Rows from block 6 of the audio encoder of a small encoder-decoder audio transcriber, named by matrix and row number. Rows with one number within an expert belong to one neuron, the router's apart. Each number is 500 + 25 x the weight over its row's rms, rounded and kept within 0 to 999. All counts start at 0. Numbers have three digits each.
After each expert's rows are labels from the 100 clips, of 14976, where the router gives the expert most weight on average: "responds to" is what is common among them. Only what is clearly more common there than usual is listed. The data: read English sentences (LibriTTS-R).
# router: slot weights (encoder.blocks.6.mlp.router.weight, 32x128, trained with AdamW), inputs 32-63
# up: expert up (encoder.blocks.6.mlp.up, 16x64x128), inputs 32-63
# down: expert down (encoder.blocks.6.mlp.down, 16x128x64, transposed), outputs 32-63

# expert 10
router.20:473532506502503506521484494506429481453507515483495515508511501502509504549491486480516570510517
router.21:462507491536520527497472492554476537485523532513523514498491510465529536523487474500510526495479
up.0:512522475467474468508517532459499519501503479463522544509479473453487539488515549526498496487533
down.0:457497506539511475487494539507478485495475484520535479487471462535512476510531518584484467506527
up.1:474479482507509498485462500502451514492472483473508505439533465497497499519497513510539484502516
down.1:521449512481497470479510565499521454530508460480513480517521472465490516518508531446507471521498
up.2:534544505525484506517471482480493456482470538460504483495506504509463506489509499467492509514515
down.2:489437470497566528492525481516524504509529470500520507483474479521523497535480521546497497526533
up.3:456513463523534528550481475495500514508539548504470470547504490505502484508513523487496508492497
down.3:526502474493511517484549499516487481521510465494535479497481515489488518483517509492477471527485
up.4:546499509518445502523503499493492482450487521492504514563483501504517511497467513531506443535498
down.4:493497508505546484488470513527502517468492465495493458460486490498516514505473526519480579494505
up.5:522492518500487481528516518488522495511558500476490493482495507525521476484516489507535461491497
down.5:465487497469491527488492501507456480462472477509491517511479487472468548534495496532521532525510
up.6:486554536533481496463471524501484498480457516517528529520483527504493509530515477513514485524496
down.6:514469484500482538494468494519496492477512515501496489547482475528484524543504506495508440519491
up.7:518466485492485494509493547523523487474541469531501527473511519516492526498516469538512494492503
down.7:498518524496486474492522522475524503560441517496499487462494514519489493537503525523496450494495
up.8:496539495484521514539513489483519495484546530538491493518493408516497465448469545499483474516528
down.8:483507519481480488467510467515495472504477486515481542525465521461517527504522525504507460504487
up.9:514470518524507485515443519552494504487568475531475441482511533493500504476473504502497511488525
down.9:481518487551525520521509445503484492540478489461529511497499468509518480501495555522500461495490
up.10:581586502527513510550506517509515504498531498495501522473509501534524496470502490443508546498505
down.10:448481516499485487468476489478517549520513471491503502506517517508531502471510530571482477516513
up.11:494531485517495539503521455532524511473499475517509471504504483480518499485476497532502528494497
down.11:498454507532480472491484519500459496511505563467502509477455501516486504501507519478499474533481
up.12:464494484497472525485495511528479526518521524520522540478460447500507499493517526500480491503488
down.12:497531477506491482481491510510511473490508487502480473516527501524465528507491547461501529501516
up.13:486522529510486520539432490484498495500493520509509483488496538494492546509506509508511487509512
down.13:516493449490511512462525479486535514495473526517480549495518467533506485463481502417467523538474
up.14:510533508485487530512484497483486470469498459462526499528519491491504495504492481494504456509484
down.14:560542510478529533506465503497511510495519495495513490527505484538493494485513472511499465487501
up.15:494477480441500522524516521494454479499518471469538489551503499493473523525523473530525486517515
down.15:492486515522513537448503516478536470538507501537531502447504527504491516481474507460480538516477
up.16:518501535485498486484492501528505493456438513465511467462468523519499500494524517476494483508493
down.16:487506510517548485518490477464498520488534476505519504525503465502507465488468472504491487531541
up.17:520475514534500548520522468485493501453554479505493496478483489474497546527493494552480488522489
down.17:547536484540509469493481504468475484515496555484501476504503485495528498499500496464536466484534
up.18:488508479489516492484479521528543489512488512476509535515479534516514479478482512500540517457474
down.18:506503457521472520507493544499540512494560489510507542507517481483495485510501501497512498509495
up.19:463447524493473464508554471501502540509484473516529529489505490477477527525494512434509515534485
down.19:496537488463506494517520534502542509516555482460504485542486459438525466521512483502484511521482
responds to: the word "my"

# expert 7
router.14:475498502504480474462504545485466451507511488472515497561497484512459489494489502536480508499500
router.15:464480516501508530487498494495461492525461547505489486552503484480493504496528486468494511475487
up.0:555487503478529475454502540510478485467523515509523499476472537520455508468483485551509505535485
down.0:488506476536479504529472455481534532513490484519473517513487528472494542512520519479497468501511
up.1:553498472540489496476487543511488499468461498517466481469527470488494471479526486503528494473510
down.1:438476506485532478547512470488510487562487465483489492541469510507491530523497528502530509526516
up.2:478541488543513513506508517519473449501505416470496542506500486463510492504529532548484536486496
down.2:454479509469505498505484514487508532494450486499494507467502547495540479536485490454470540507474
up.3:434504523491536500498508477457513492491494472502499534505510474540490468463486501452461507525520
down.3:525509503467489496546542494473510515473442484474494501495492526506507463533490464478457467519451
up.4:511438509483499481512494485506514530449513471483507489528490525475509507509519447487500512498491
down.4:483508488489520497495468471557529498543510534500509513518515442486487450497496511509466474493486
up.5:451468504523506515486515522513458490482475511518500509498513531498486478484502480529448473488487
down.5:505470525511504498511529507516496511516516515483528513453496511509498476489504469478489482490514
up.6:474473526480494487504519520504511520549471473497475513457489469448516477495489499517483526526469
down.6:498512499501493533484482501487507508461513471493477459494489515478460499492532485497487501526483
up.7:522467474527484511517472549515494490540476459487493461517457495474553500509526499508509501478511
down.7:504551502501496533468517452503456507526515451478513513535532451530482514498470457512502465485522
up.8:495527502499479501516488520507500500445516513482510508546498517484505504475514499525552480500550
down.8:487483506499501486472477489509495514544509447516522487580472500508478477489511487542497510468528
up.9:537508486474504488474447502555501501495519514507479507521477511536516505490520525480499565490497
down.9:489470488517509480471503553462498520504498484494514532478480517500509498534510487539529457497514
up.10:500485506517516520504459494448512510512498509450519505508540503469521547523524482507533508518468
down.10:498514519445540497503555503529489491454505513537475460478483478482497477484539515483507473519491
up.11:523481518501494499574485555500484487484537515488485485487532532503485469492529470507496522450556
down.11:502478518546481528499478479490488473573509500518465501500542474528525500494506464451510531483489
up.12:508511494482488491492522475545493479550534538492494504504503496526494511497516486509489443483480
down.12:480476467487502473525468510479480548541532490488461536502504530539487486481519562524518457483503
up.13:510483501505496502493491460537540490527479494502559486515529519508450528514524460509514505506522
down.13:493504467535511478477517534516525493483507473523493488503476490499565503476496503503537503505517
up.14:532522501503501449506504534485507496554476508503504525462499496473506553525530495524487502518510
down.14:472513472508515493515555530523519506494509498546464512581547486498486532482509501483507531491512
up.15:498535471510466475540519531507532508521473458495496545503544490506511533524500496556498498509514
down.15:520488476543499473487480506518542468503515474477496468500469479511528513492475492461487527505502
up.16:461516505503490544494430514487489500490509521520498459479495495530489520542518507524454499467475
down.16:501486527480462478484530450509486470530504489518481511538521491460510479492449531498516497506491
up.17:547480534528522486509496477514475523541498496493493534460478491545493535539517515536519444513479
down.17:444510466528490519499502446502446515511501557500493471507526482526564523486454470472514483466490
up.18:477499495496505498535521457516518482470461503548501509500493530481459494487482492503505534502489
down.18:525502481519504418464499536472499496482479516525537501491496502482497504509499497521467516524513
up.19:509537534515504493496518544488469484515486531490515540528482515499477480492527521484516466516482
down.19:464522493508494529489517478517514465506498504498493506478498514552493473499495490506491510499551
responds to: the word "the"

# expert 2
router.4:490479470509551485534498495434440467490538550488472475520524473459510466512475477497519535519537
router.5:473444504545471515489473477468455483472489498503515530545508490521493467473483487485472501538527
up.0:530439501470487472470455460505504511487514473511509496458508492518444541490485492523500489515494
down.0:548523484471502485501552466507514468532502466492510514501474496476477479531525461480497490476507
up.1:443478524504542513539488521462484524501505515511518526489494499497482498518485508487475511518471
down.1:562552492496510504484518470521484532479502492475470524501512467518513488521522528494513457501467
up.2:509501523501489482502455531495496497509532496498503478453559494525483508511490522494522444499491
down.2:441500494512516505506548498529509481488546512527501484518493510510507460476491498494530502504484
up.3:473479478498494488509544481472459482517507475498502470479511505538492504493499503502504524503487
down.3:548514510498486454514466529523519559538512467513504525515515485487468505510466495503489490524506
up.4:455473449499507523498483475542520496451486529463474516554463539509533561493487515526497536518476
down.4:517503485474494496490431468498486470500502462543500480487491483487484491514491515505486485507519
up.5:539491458478518450460533528485492475551475465481526536474524517494481510459498504518487480485534
down.5:510491502488480514484490479483500511494514499505514481530492472500513509554494494502499527479517
up.6:488521483507498517472561496499492552522493480473512522430522505485498498476498515532473480497507
down.6:522465506476514518489462498484520516500469522510527486584448499495498482502486475483501521490509
up.7:537462523533472498452527481490502507525511529497493500482491537490466508524488531480504463484469
down.7:543522492536461481548485466528508480489454498527500491542492498484500532511512521521502498520526
up.8:548548544509508527487467511521490486491564493504513479478508501453491516520488453489507504481511
down.8:494451476532503502551504498463476473476517542533493454469501481521519496492506508549522492519497
up.9:536558518497476546508519513495532508477490504526491498551489473493549507507492486498532518528499
down.9:504473486523531531503506473531496504518522521517521511523540472513504505500466522491498487519479
up.10:519503484503500476467458488532476514497550486544494486497495505511478504492508510533518465490561
down.10:562506482488502448446489521496534531479480505502505532488487496527521507504551505455490478518512
up.11:473508516484477526536460509467541542488495505479496489504500540459465506517486451476503544476473
down.11:507538518501513489445561489515479494494529520500491491530494458503480489478506514512476477504522
up.12:509498491510515506480498471521519498526502509495518552500499487458492470494530492497529522500494
down.12:476474493493471480540534512529499504507478503504497480452507484484528501465477510519474510520474
up.13:529521506476509496505514478471460462473518558537503501536509487442503500508494497530485479507504
down.13:501491493550509491506470538503458495495441495474544483465503476525484508488471530481489560489509
up.14:485505496533536492508553506496499507480519478565526486538505473513483501489493468538514507467532
down.14:519469503528476504526515493511519505507509460555511528479473471464484501504523485482491478525486
up.15:507526513513485484475561495502470540496513517491522460486446525502557495474519512478501478496503
down.15:512435465517509478520465474513585529470498490508534505508507492500479513541469500488526512486477
up.16:503484479470482498492466492486508522497483466479503474456497495488489472475516502486516457513482
down.16:516513519484545518489492467528480537511545516486483517496493498460513509543521509484454484507499
up.17:501507482495471520472535528517486490518462501508457496544518487517500488526503546543503486490528
down.17:513490483492505516512495483489487465547461479521498494507548510548473517536498525494496510493536
up.18:495510501501494476477468439510523506451470491499498504486491559521482499496520501519521497480539
down.18:491493524511486469478490487494483488543527561503512501495506442489493485482487508502470490497501
up.19:527482521502463503494481503468474546508531510494499426485510495524489521509500490497477470489477
down.19:459483482456488518513495491550516461536522493502519496524481517481476519518532517482552486483504
responds to: the word "the"; the word "of"

# expert 8
router.16:505532509488526481539497487511542504486512481490508476475469531500517506540466507458533509477483
router.17:526528473480528511526497535472524472465488473507501458482485538468514509497481498468534500462486
up.0:533498467491458498493498496494486490545497480486500492502510477529504498483490485482490506523493
down.0:530475506466519453509550492535524512466494517543494508512514493501486516480515520540479502474470
up.1:520473480495499489467471436507525510522492507483523510520483489467499467525486532575484551485498
down.1:502478505526484509504447500504457514473531482488499485483492527509495540503533514504512557500483
up.2:499477505517515486500474487487559510507491446502485488472504486514514488518539493520489532527485
down.2:534468518522504487499556503481468482484476547489508497451512490497535523540490528500514485491483
up.3:497517478501517497544474412499488488483466511526499517505500475481519522492549511508516510554487
down.3:527532499474479512518504524484467507457496508509554467482532522505493512517456566476502483503514
up.4:458519470481498508481505476436531537478514493487523491525531482530504493540520461494493484474476
down.4:483522504502500501497491514506502518482477531519505529497496529519457473478480476469503505521495
up.5:547502483534489520486485537552473515453510534510508488547522503488513539515508469541499491473478
down.5:446513499499516463521521545536486488535508465491493532472481459474477528510503503510459509454489
up.6:446509529473511489497507511495510493554511488536501510501497496506519510455492546518474504523494
down.6:535516495467479518500427506499528489537478499458530450497517515501522451509507506514516443534504
up.7:463498508519484453462475534514507487534472499496522481502473518518472508465493501444485506494478
down.7:528479489507513507476466438495501494507513477501480498504484491502464489484476492469517509483467
up.8:514553532536469514479479469464499553477509506541510469519499489495519491522478479504511521479478
down.8:507460485498481509535518516548479520449483532487522535482528516497541542504521502520479487528506
up.9:497432506485462487452492507470495479517504521486525473463530470497525467494536498526494528518520
down.9:522495479514508468513520530521490510478473472515499516490498492503476495499474475482544477470484
up.10:505499504509551480524469518489474496490500481526507480439482502523472531514528510500485532528504
down.10:504522487498451480499462509474506462504530467506504519509525482473482518501512502555524505507469
up.11:494455505508507460557571499501505524481505495522519499477518484520466512548488513481503533488465
down.11:489560514495505511433468495490483462526493505530472487492503490498478518490533488528483530532546
up.12:519477450503485498498513462552492494489512529500496478505448520461505545475501496551522494487491
down.12:488480476504546497451499514498492489488524488484490480504486540523499486531497491473483515479538
up.13:481476537464533523516539491478511471480500537531477538483518532514475486514499466464518492505483
down.13:497509500431465509512462508514523484479486494510448502497467489504514535508524480472467495521522
up.14:465522526496460480507511504496523481472497465445530529484536542486492505480520525461539543480469
down.14:502435509515470501475508535498486538509467491523502571507527496571488463475487481466511491540458
up.15:471524484521515464477519516569517468515496472517494506503490509457490476496528458500532517510490
down.15:470470505485490523492467517495488462507445513526497509477532515546507516532505443460499452497537
up.16:487483493507512504498489491481464488498477507495481510517500513520503468503474488465482569505511
down.16:465481504494462524489525488509490542458514488486513446511526448498435513477492500520512493450467
up.17:474522489537440503476508505497520503511513508532497509490528456512519492502517514428490487549487
down.17:498479513483512531518536482529497494484539502519500480494441446461457526488452466547492470482478
up.18:475494517490494510518515484476510497473527502503486494466532437503491524487513541511524466519476
down.18:494522525497522490484507495467487520466498500495501523548478489501524519491544506549512483514515
up.19:468480508528512537486452482503484505485448520483488481543505499503456532527495558512507531498486
down.19:497404468513498492517466451513501482536479529495490511552471520467493495485506457494475525498479
responds to: the word "you"

# expert 1
router.2:512494476468530533497457441471474455463517512449482483471497489480515514484528460517559516481533
router.3:497514520525468506517526490483560510456529481486513490497496473502463446499520513492489475520456
up.0:508471467505515496522502510543537481500501444539536510509466451502506542510500508464515513516567
down.0:459539475492544513471474483494482480529484490521476518513505499491481499530453518545507494475480
up.1:539478506498478523454484471499487492498511508533538523489499511482502508485459444496508482498483
down.1:486507517495502471525511487500548521509462503472456462499523468451474544496528526473503433549521
up.2:483501480485499524503556500527499455513533516504498492516498432497514507488479526467516523506423
down.2:541537521516481515545473499528494498480503466511513496434499501492481507485515515496493516500455
up.3:501498524522461478491502547504494458506532482471476497514501445483515535563491468488490471485528
down.3:515542518494514480518471468474503523483531488522514504523483535519511482498488531497487518501494
up.4:489521485530486438498520463468532515517489536454501472469537465493521541508518514528495486497476
down.4:504513499523524538503499474512472490461493521502498497498477524519490468478487516478513520531479
up.5:441532510493545460504524488531509484479489493487500478473500537506493470514469499464525491528451
down.5:507507538512554533536505435461523498505464499507485444504512501521502510470438472487533510495476
up.6:510501493507498537491505461488522477456426501491476494510498495502506478487492509515507509504518
down.6:496498492524509495528530513476504484489447476526467489484495520473505514470493459455458582467522
up.7:479489517520521519520538497458506497532512505499468471485515491520510510492497510466518481487467
down.7:466520495478510504527475523512492514530503495515485516553538491490433517512499489527478505494480
up.8:496500546516525443508531493487493485473494483515536457573503484499540475484495480535481536508534
down.8:498519491495529504507540498542469478525504469507476507524491501480447502499505506523509539541417
up.9:486492475494501529487480491488483468515477483507517469506526524501499534500510466529483514521463
down.9:511505499522491457507484557511486498489492476488486549488453515513491490498510486468486447489505
up.10:530542508523493527504494498491522506489532468528471490514561439462487524486497537455546466479494
down.10:510477456521499465515497498532465473506512519482501458467475517492508491458494523536504496499523
up.11:508480482507493500497516501495513498447464538527470524466496516515479494521489504497476567506491
down.11:486515512495542542544468503548493502503539518479486499529507476469509499477519536499482512514470
up.12:456490500511502530494476520485501480506521453515499509463472532512521509476517489504485538514465
down.12:516515509496469456468519491504513517513503486513528508495467474454532483499492471516506515504480
up.13:529503485499567531510472450532455533502537456484511498499541459498517523481495500512518490477525
down.13:495479537513503506506500536498489451503466516527514484495493526518503499491483528467512479508488
up.14:506499558483483534495466496522468513499480507531498489502468492498445516551489541475490482506521
down.14:534467486520517447504523504517502486510540479480517550504544465479491515482513499542471529485517
up.15:528486450501507544504565489510509470464501516525463486504499517477555475485518495475508533481499
down.15:500523498469515514490479496500500533538518493527479523493485494495486485508518533518510516478487
up.16:493504468511464482523524510488522469513472521503507541523514516523483512505505482483514522511496
down.16:479505523521500491491502521495510489534486464487510527474509439512519493499537482488480478476525
up.17:529492497498473543509466458410494485506494479499497534481484488522492499480515486528522512482526
down.17:489459528490488505502529537488505499477443515508509488500518522471510493529536522521514507479543
up.18:486518463483533509467525524506494514466509461529528509534502457480497501519494500484491496504467
down.18:552548486541506505521467525538469503517501535519497439474517516514477470476527518509455478503545
up.19:485501500540499500503531501518522524481517506475466491542460524447481494523486513493509538492504
down.19:499457524451547518501475530513554478531461480492522512471480467530501503521496501516488464508524
responds to: voice: female; the word "all"

# expert 12
router.24:467503499510541532528481513508467504478540509527436509528511536489484496496506516492486496467517
router.25:469498521489504487494487521493479482535496453495495491486500524500456548531513496483529486483509
up.0:514505482503507484502473522509505527505521493520531474508505515513495522509495498487512475503536
down.0:534504502497529509521481500511475497533499479523476495482552501489481491542488509532503508505525
up.1:466496508497554524432507521457522493519506490543449482561535492495478487524516538523498507510498
down.1:466537498502483449514493515494477492504503553479512473505478491516469532518524519471512498498518
up.2:460463518472510476481499534518490511568483478520471480501487530502491526512493483506473506549513
down.2:509503474512460466519541514497505483508467489494486473491514511504518507483474492501495491470492
up.3:519470521475496479477558474489494465496501487477530458527507503487522464502460494487532460511522
down.3:480503477498552505526486532518512477495486517487477495489489543513508501497504524508495481502568
up.4:487496503507504488511459484543481515434530501534471470450524464521496489513478509523548511494481
down.4:540546496520494498511496481484480522483474498513435532505528457473480497470527480457473464474525
up.5:505515500535492485473491493504489492502491498521504457470491475479513493463509517511542608459494
down.5:524482503509504518526466484520473481502511512479521550437470501496498521503523537546500467475543
up.6:453450520498493497481494538495504490516505497505482501516498462467525469500499495495501530466471
down.6:451513496458566458525494497533428481499493467515528521505517516558478517499547530555506512532522
up.7:504432513482486468504488531488471525492487497468495486502502520508481535469524524501524518528498
down.7:511516512497489486503453514496522463527519482540512527461487470471475432491505541533516546483485
up.8:485538498520505453499473479472526495444508513495510535485535512485474494527523477536503485483528
down.8:452448508471481506476521493503519518534515497509465439518487517471527518495449488493546472489544
up.9:536489486486516486466514518496504494466526494504491492475546530536504453507514504486502462528516
down.9:464495538551531484486480519514493501550505508506476475477480491547487504480505520494491507526503
up.10:448489510516506456522591511485497491500483507515469488500481482498457550489508536500489502485511
down.10:518465464530478506572496520503488531454474499481497549485520524471488521464497442564479499517466
up.11:526504515483512501503531537481488445473484499489528485483524546482478493523520499485488522507499
down.11:508506479488553502476484505465517489529546518461503505467502459519527471505473482463483540528463
up.12:585490519466474499498538492476479495499460495526480477514494495488524478437490474512483516508449
down.12:478520475505561470505517533530506501502491447507508501472494456431435511557508486486488549522502
up.13:492494501509535490497509462515535446544503474499499487535505512485531480511527559489472513485509
down.13:525528487484495491502490478479468487502471505495509464506472521559478508478466483541502507518512
up.14:540490495526487527477424474504501473469522494511531492548516513533525510481497471457523450474511
down.14:529479515540511532472517489500509505492504477476511505489477543463508509518437546500518512475489
up.15:485491488528512553498520490457525505500487509505455516525506493503503515457507540463487494508543
down.15:530439514514502459506486504509443516512480494533525534464495491538539509505487466528487460548521
up.16:504466490476501501485503466484526466491477455505492511523485503492529503493465464502499472525540
down.16:506545520473518489523489484494520495485465546528492513488485472508523513500475538486518509522447
up.17:444454500490499503516482492500478523514488494490532482514525486469521522504504564500518511468476
down.17:550487530523507475533488491500539519474542528529499506512469490496528486483480467484524495506503
up.18:441520537497474474497528532493511495501498507499511514524494506492499525534495522501521441500472
down.18:524479478483469498503487536502517512467484486493489483492511546486498502516510500522504483486502
up.19:489481543524540506515534487461459480502462574471525514495519475487464485477490509500488479506525
down.19:499482483459467492509466553499527519514510444555473483507499507494537476516514500500515507463459
responds to: the word "all"

# expert 5
router.10:495502497508467526497485540496520477450529524487521516520558555495487528507492446515561482489495
router.11:469560475482497498496459511510489503483554528525464499495495467510509504465489457513527501528501
up.0:506504542474497531533468554498531518510513501475493527523463482481482497508493532522509524512474
down.0:469478515530489507462463500507521506509501480528518479510536537467495486496513477504530501489511
up.1:491447494481518533531513497508494512480492533490478482531483571518493450504514481459579502485494
down.1:525464466520460508474480538471509508508455492509509495509519508516526518512503499503480585506490
up.2:526521500500482474509437536483499484453477469505488481473468509515515496510530527468506500512504
down.2:464469497516506487475532514527498501571547501460488523505523467507493510492561495527518516505489
up.3:454512492520490482491485452490511532499563504507477523518503512508454473479492521517502461526486
down.3:470501491501484477505541530491461491498496488519494467501534478504448492480498492561502463493508
up.4:498494467512499534491454500522509491538553508541515468489497501477495524481501467494549464467518
down.4:514518548515479470482551519453529479486469489454528545501459486512521486488480515518501478467511
up.5:552508459509518471488491503479484524498464510488522470502534529515454501467554477479526531473511
down.5:485499508496500494529531499490508508517479549472497484497546490510540511495510540493501537521513
up.6:456460505518482485513565537532472512515496484520478486455482504512484498536518514496488551461506
down.6:527570496531475522501453472519501485486508470501488504499522479492518519545479480492487481519491
up.7:496510492512503517516478508509504484495515514477454485528498510502478477533515561530448497479548
down.7:528489507526509495508463469513483525514464490509519489482518509489496471477505512470551455542466
up.8:499498493481494491509493451501490488514484473494493466531440509482552521468515488501523511492491
down.8:508529471499496493537501486499493521505517527461497507511492455570474485514479481448484551510510
up.9:497529485455481544474523523509517498476500495539503508501490474475479577479464514483540489530479
down.9:455543504525500517515526468495493503527524506503540488470484512471511506522545507528456504473540
up.10:452498499511521528524475496500548515459544478505512490505513504501506458501511516488535498491510
down.10:511482505520510499476523519493468475535446514518506539466514502429457506495504448507500524486461
up.11:554518499493486506513464460510471443461538499510505488539508477497530521491491501512506490485511
down.11:469528498527530492529518494482499539502486512515522491488512495526477470522482539478523506476519
up.12:515463506520515443468496522568539507496469541529471496524529547496499506505479531517498518541517
down.12:524470461492514511551450475494451496478504468495513478474500458525497525519472473488513485472522
up.13:459501531496487513509514505522480521497467526458478503539489504533552489512529515548528474488504
down.13:497501447479519492478512500498535506497542467503509462501495459475478530500504456428474509506470
up.14:471450506469539542462499442500531532483489454483511497515504504544444487478493520507512503473454
down.14:511523524521507452493530521475531471531481511452514535555487472463533503490522523518513528523516
up.15:491514488502492520497488524476493526513516465487526499469462508522520513503451501525486511506486
down.15:465509487471525450530535491501495502490481514526489525515501482520459458513489453494515530475495
up.16:538500523547460479469531529498500471520512505476489476497500510474512464522555508494455493491515
down.16:518491491495509497489447502530489483535497468506525522513541494471512499488470464511509511532542
up.17:510521486508514506484451448541476509537503544511491456519489436524464487542519491519532518466539
down.17:530495528481541440539537528532474501437504496524481480517516539501500488459472519492518485476514
up.18:495515514516514492516449478536483550512472514523492467465500486493534508481492496450513501490470
down.18:472481507513492527462518527475474480469526489503527502567530472488489515517532541529506475511477
up.19:488440520498499513473514492503516466497480511509525544520527449488477496501467522540466514486538
down.19:517566472505537470505481466525478507507518485517479491523462497481511486492474476536508464472486
responds to: the word "he"

# expert 15
router.30:491482479498542566576504484499507530477515518528488543494486513493517513497489502491541485506525
router.31:478521536533538510523495475495505476450560471507485499509473516492487527506502499496528533476503
up.0:452506527466505508533490492490462525437465501517526528461482547458550498510539537508536493490510
down.0:497490509494482518446495475500463447516451539508492510510448495499425503458518484511530487526469
up.1:516514505518528466492477528535530522516488486508459522499517467486489498475483496507519463470501
down.1:530520482468481489545521461483488509454539540487507484522476508487499493466511540502494512534507
up.2:480532529502517518519512485462510517499487452496494498540490509491524496502515480486472494534577
down.2:496461488492510512463498512538479475531448543541500502470482469497490482544509526514501545483438
up.3:469544472543506544495538525549475484540502516463467485506487506464471490539502463471497480552500
down.3:450445516486478479521498517460488505525482488503491442501508518491501521505521516501465509517488
up.4:453468441519524491516508520519501508515523530516489497502522523526464497507502503458518470546468
down.4:503520498540497517500420505540452485490481512511481478540510533494528462508473475526533534499553
up.5:509458502533537530519499520499479543498503519567483502524488484509506541480501462480492492517510
down.5:557529472499506468523518497488529490518475473453519477479498491540536467505504473496484483524469
up.6:454489530524537544491501502494518543473487499513526468490458539516512475527508527506482503522505
down.6:506458510495509474530498487490519481520487500519486543476519508467460520523518469536499511454482
up.7:485513526483519539489495512512465471487492513509477496469473499490515475506477516470479510503485
down.7:542441508495497479526495494551527530523507468510475496532504488487557523532485500532500535483501
up.8:537493513524509468501451483551484493492487524499511533538500510491469530505511495487508540515447
down.8:482461503472513517470516476449486538571496518488534537469508461496507517476487478485526487488535
up.9:528548482493525518520439492483521493455534541483487479453534504491465505475488498480547458528522
down.9:452527468498529456532508526456491492525503515511509470512515517532498532533472516455476476500511
up.10:534530508497456485483498474489503481478512472538485491468483505533567504486516482488540474469557
down.10:536466493514491479490521529529521486489511541478502497528487469513444536489445515480467490487480
up.11:458527524480491500472518509499505479517510507567493467544523504477517521555540515469496510496472
down.11:486526496492465499508474500494457459485514507484546521477504454518475532520527490577496475478500
up.12:521468489476508489521535494479454499527460531529497505488484483509529515503457459480519475506463
down.12:447500468472497466492447505522500492493568508490465497510494468456461476519538533545455499490518
up.13:476485509517514507525528484512499483525560530511479487513525510473497491490499460465492538458478
down.13:506497522507506513493478566444492510462512530505539510477500520496490514510493491509520511489499
up.14:495518506496497468519500540515538456519503533499520511530459484515488494518523516490515520472477
down.14:532485477529475535469533453491485505458521489479455463491540536473484467536455429535511497522501
up.15:432512509521501493493535581511515499450523485513512475483491535518516501500523465519490474480548
down.15:484492511516522471520520476506508474526470546481524519525508563498486481535530516524529542502487
up.16:500505476480546494504532495472474514498497480516506499528508522486498480519520520527491525508500
down.16:468519491468551477526533536496517483509491429485486549492510491510472494506463481504522491486509
up.17:510549544505537485508502501481461488488502496498505507547475433482472521510500480516541517466483
down.17:481420521466505508525530517489509513462481482528496496487484540493551479525507521496517494483559
up.18:489503503480514525507513502525431480478512532529517509513520482468437487517496476464477472513451
down.18:493512511490507525500507531492475537558476476520473506508490511532520491491507476493502508493455
up.19:439489493471490472498521498552489515522500547504524493517445501515490526504531516508462473483507
down.19:528485492486506501475500455489471470481532497519507508460521535514480492491490485511480539519467
responds to: voice: male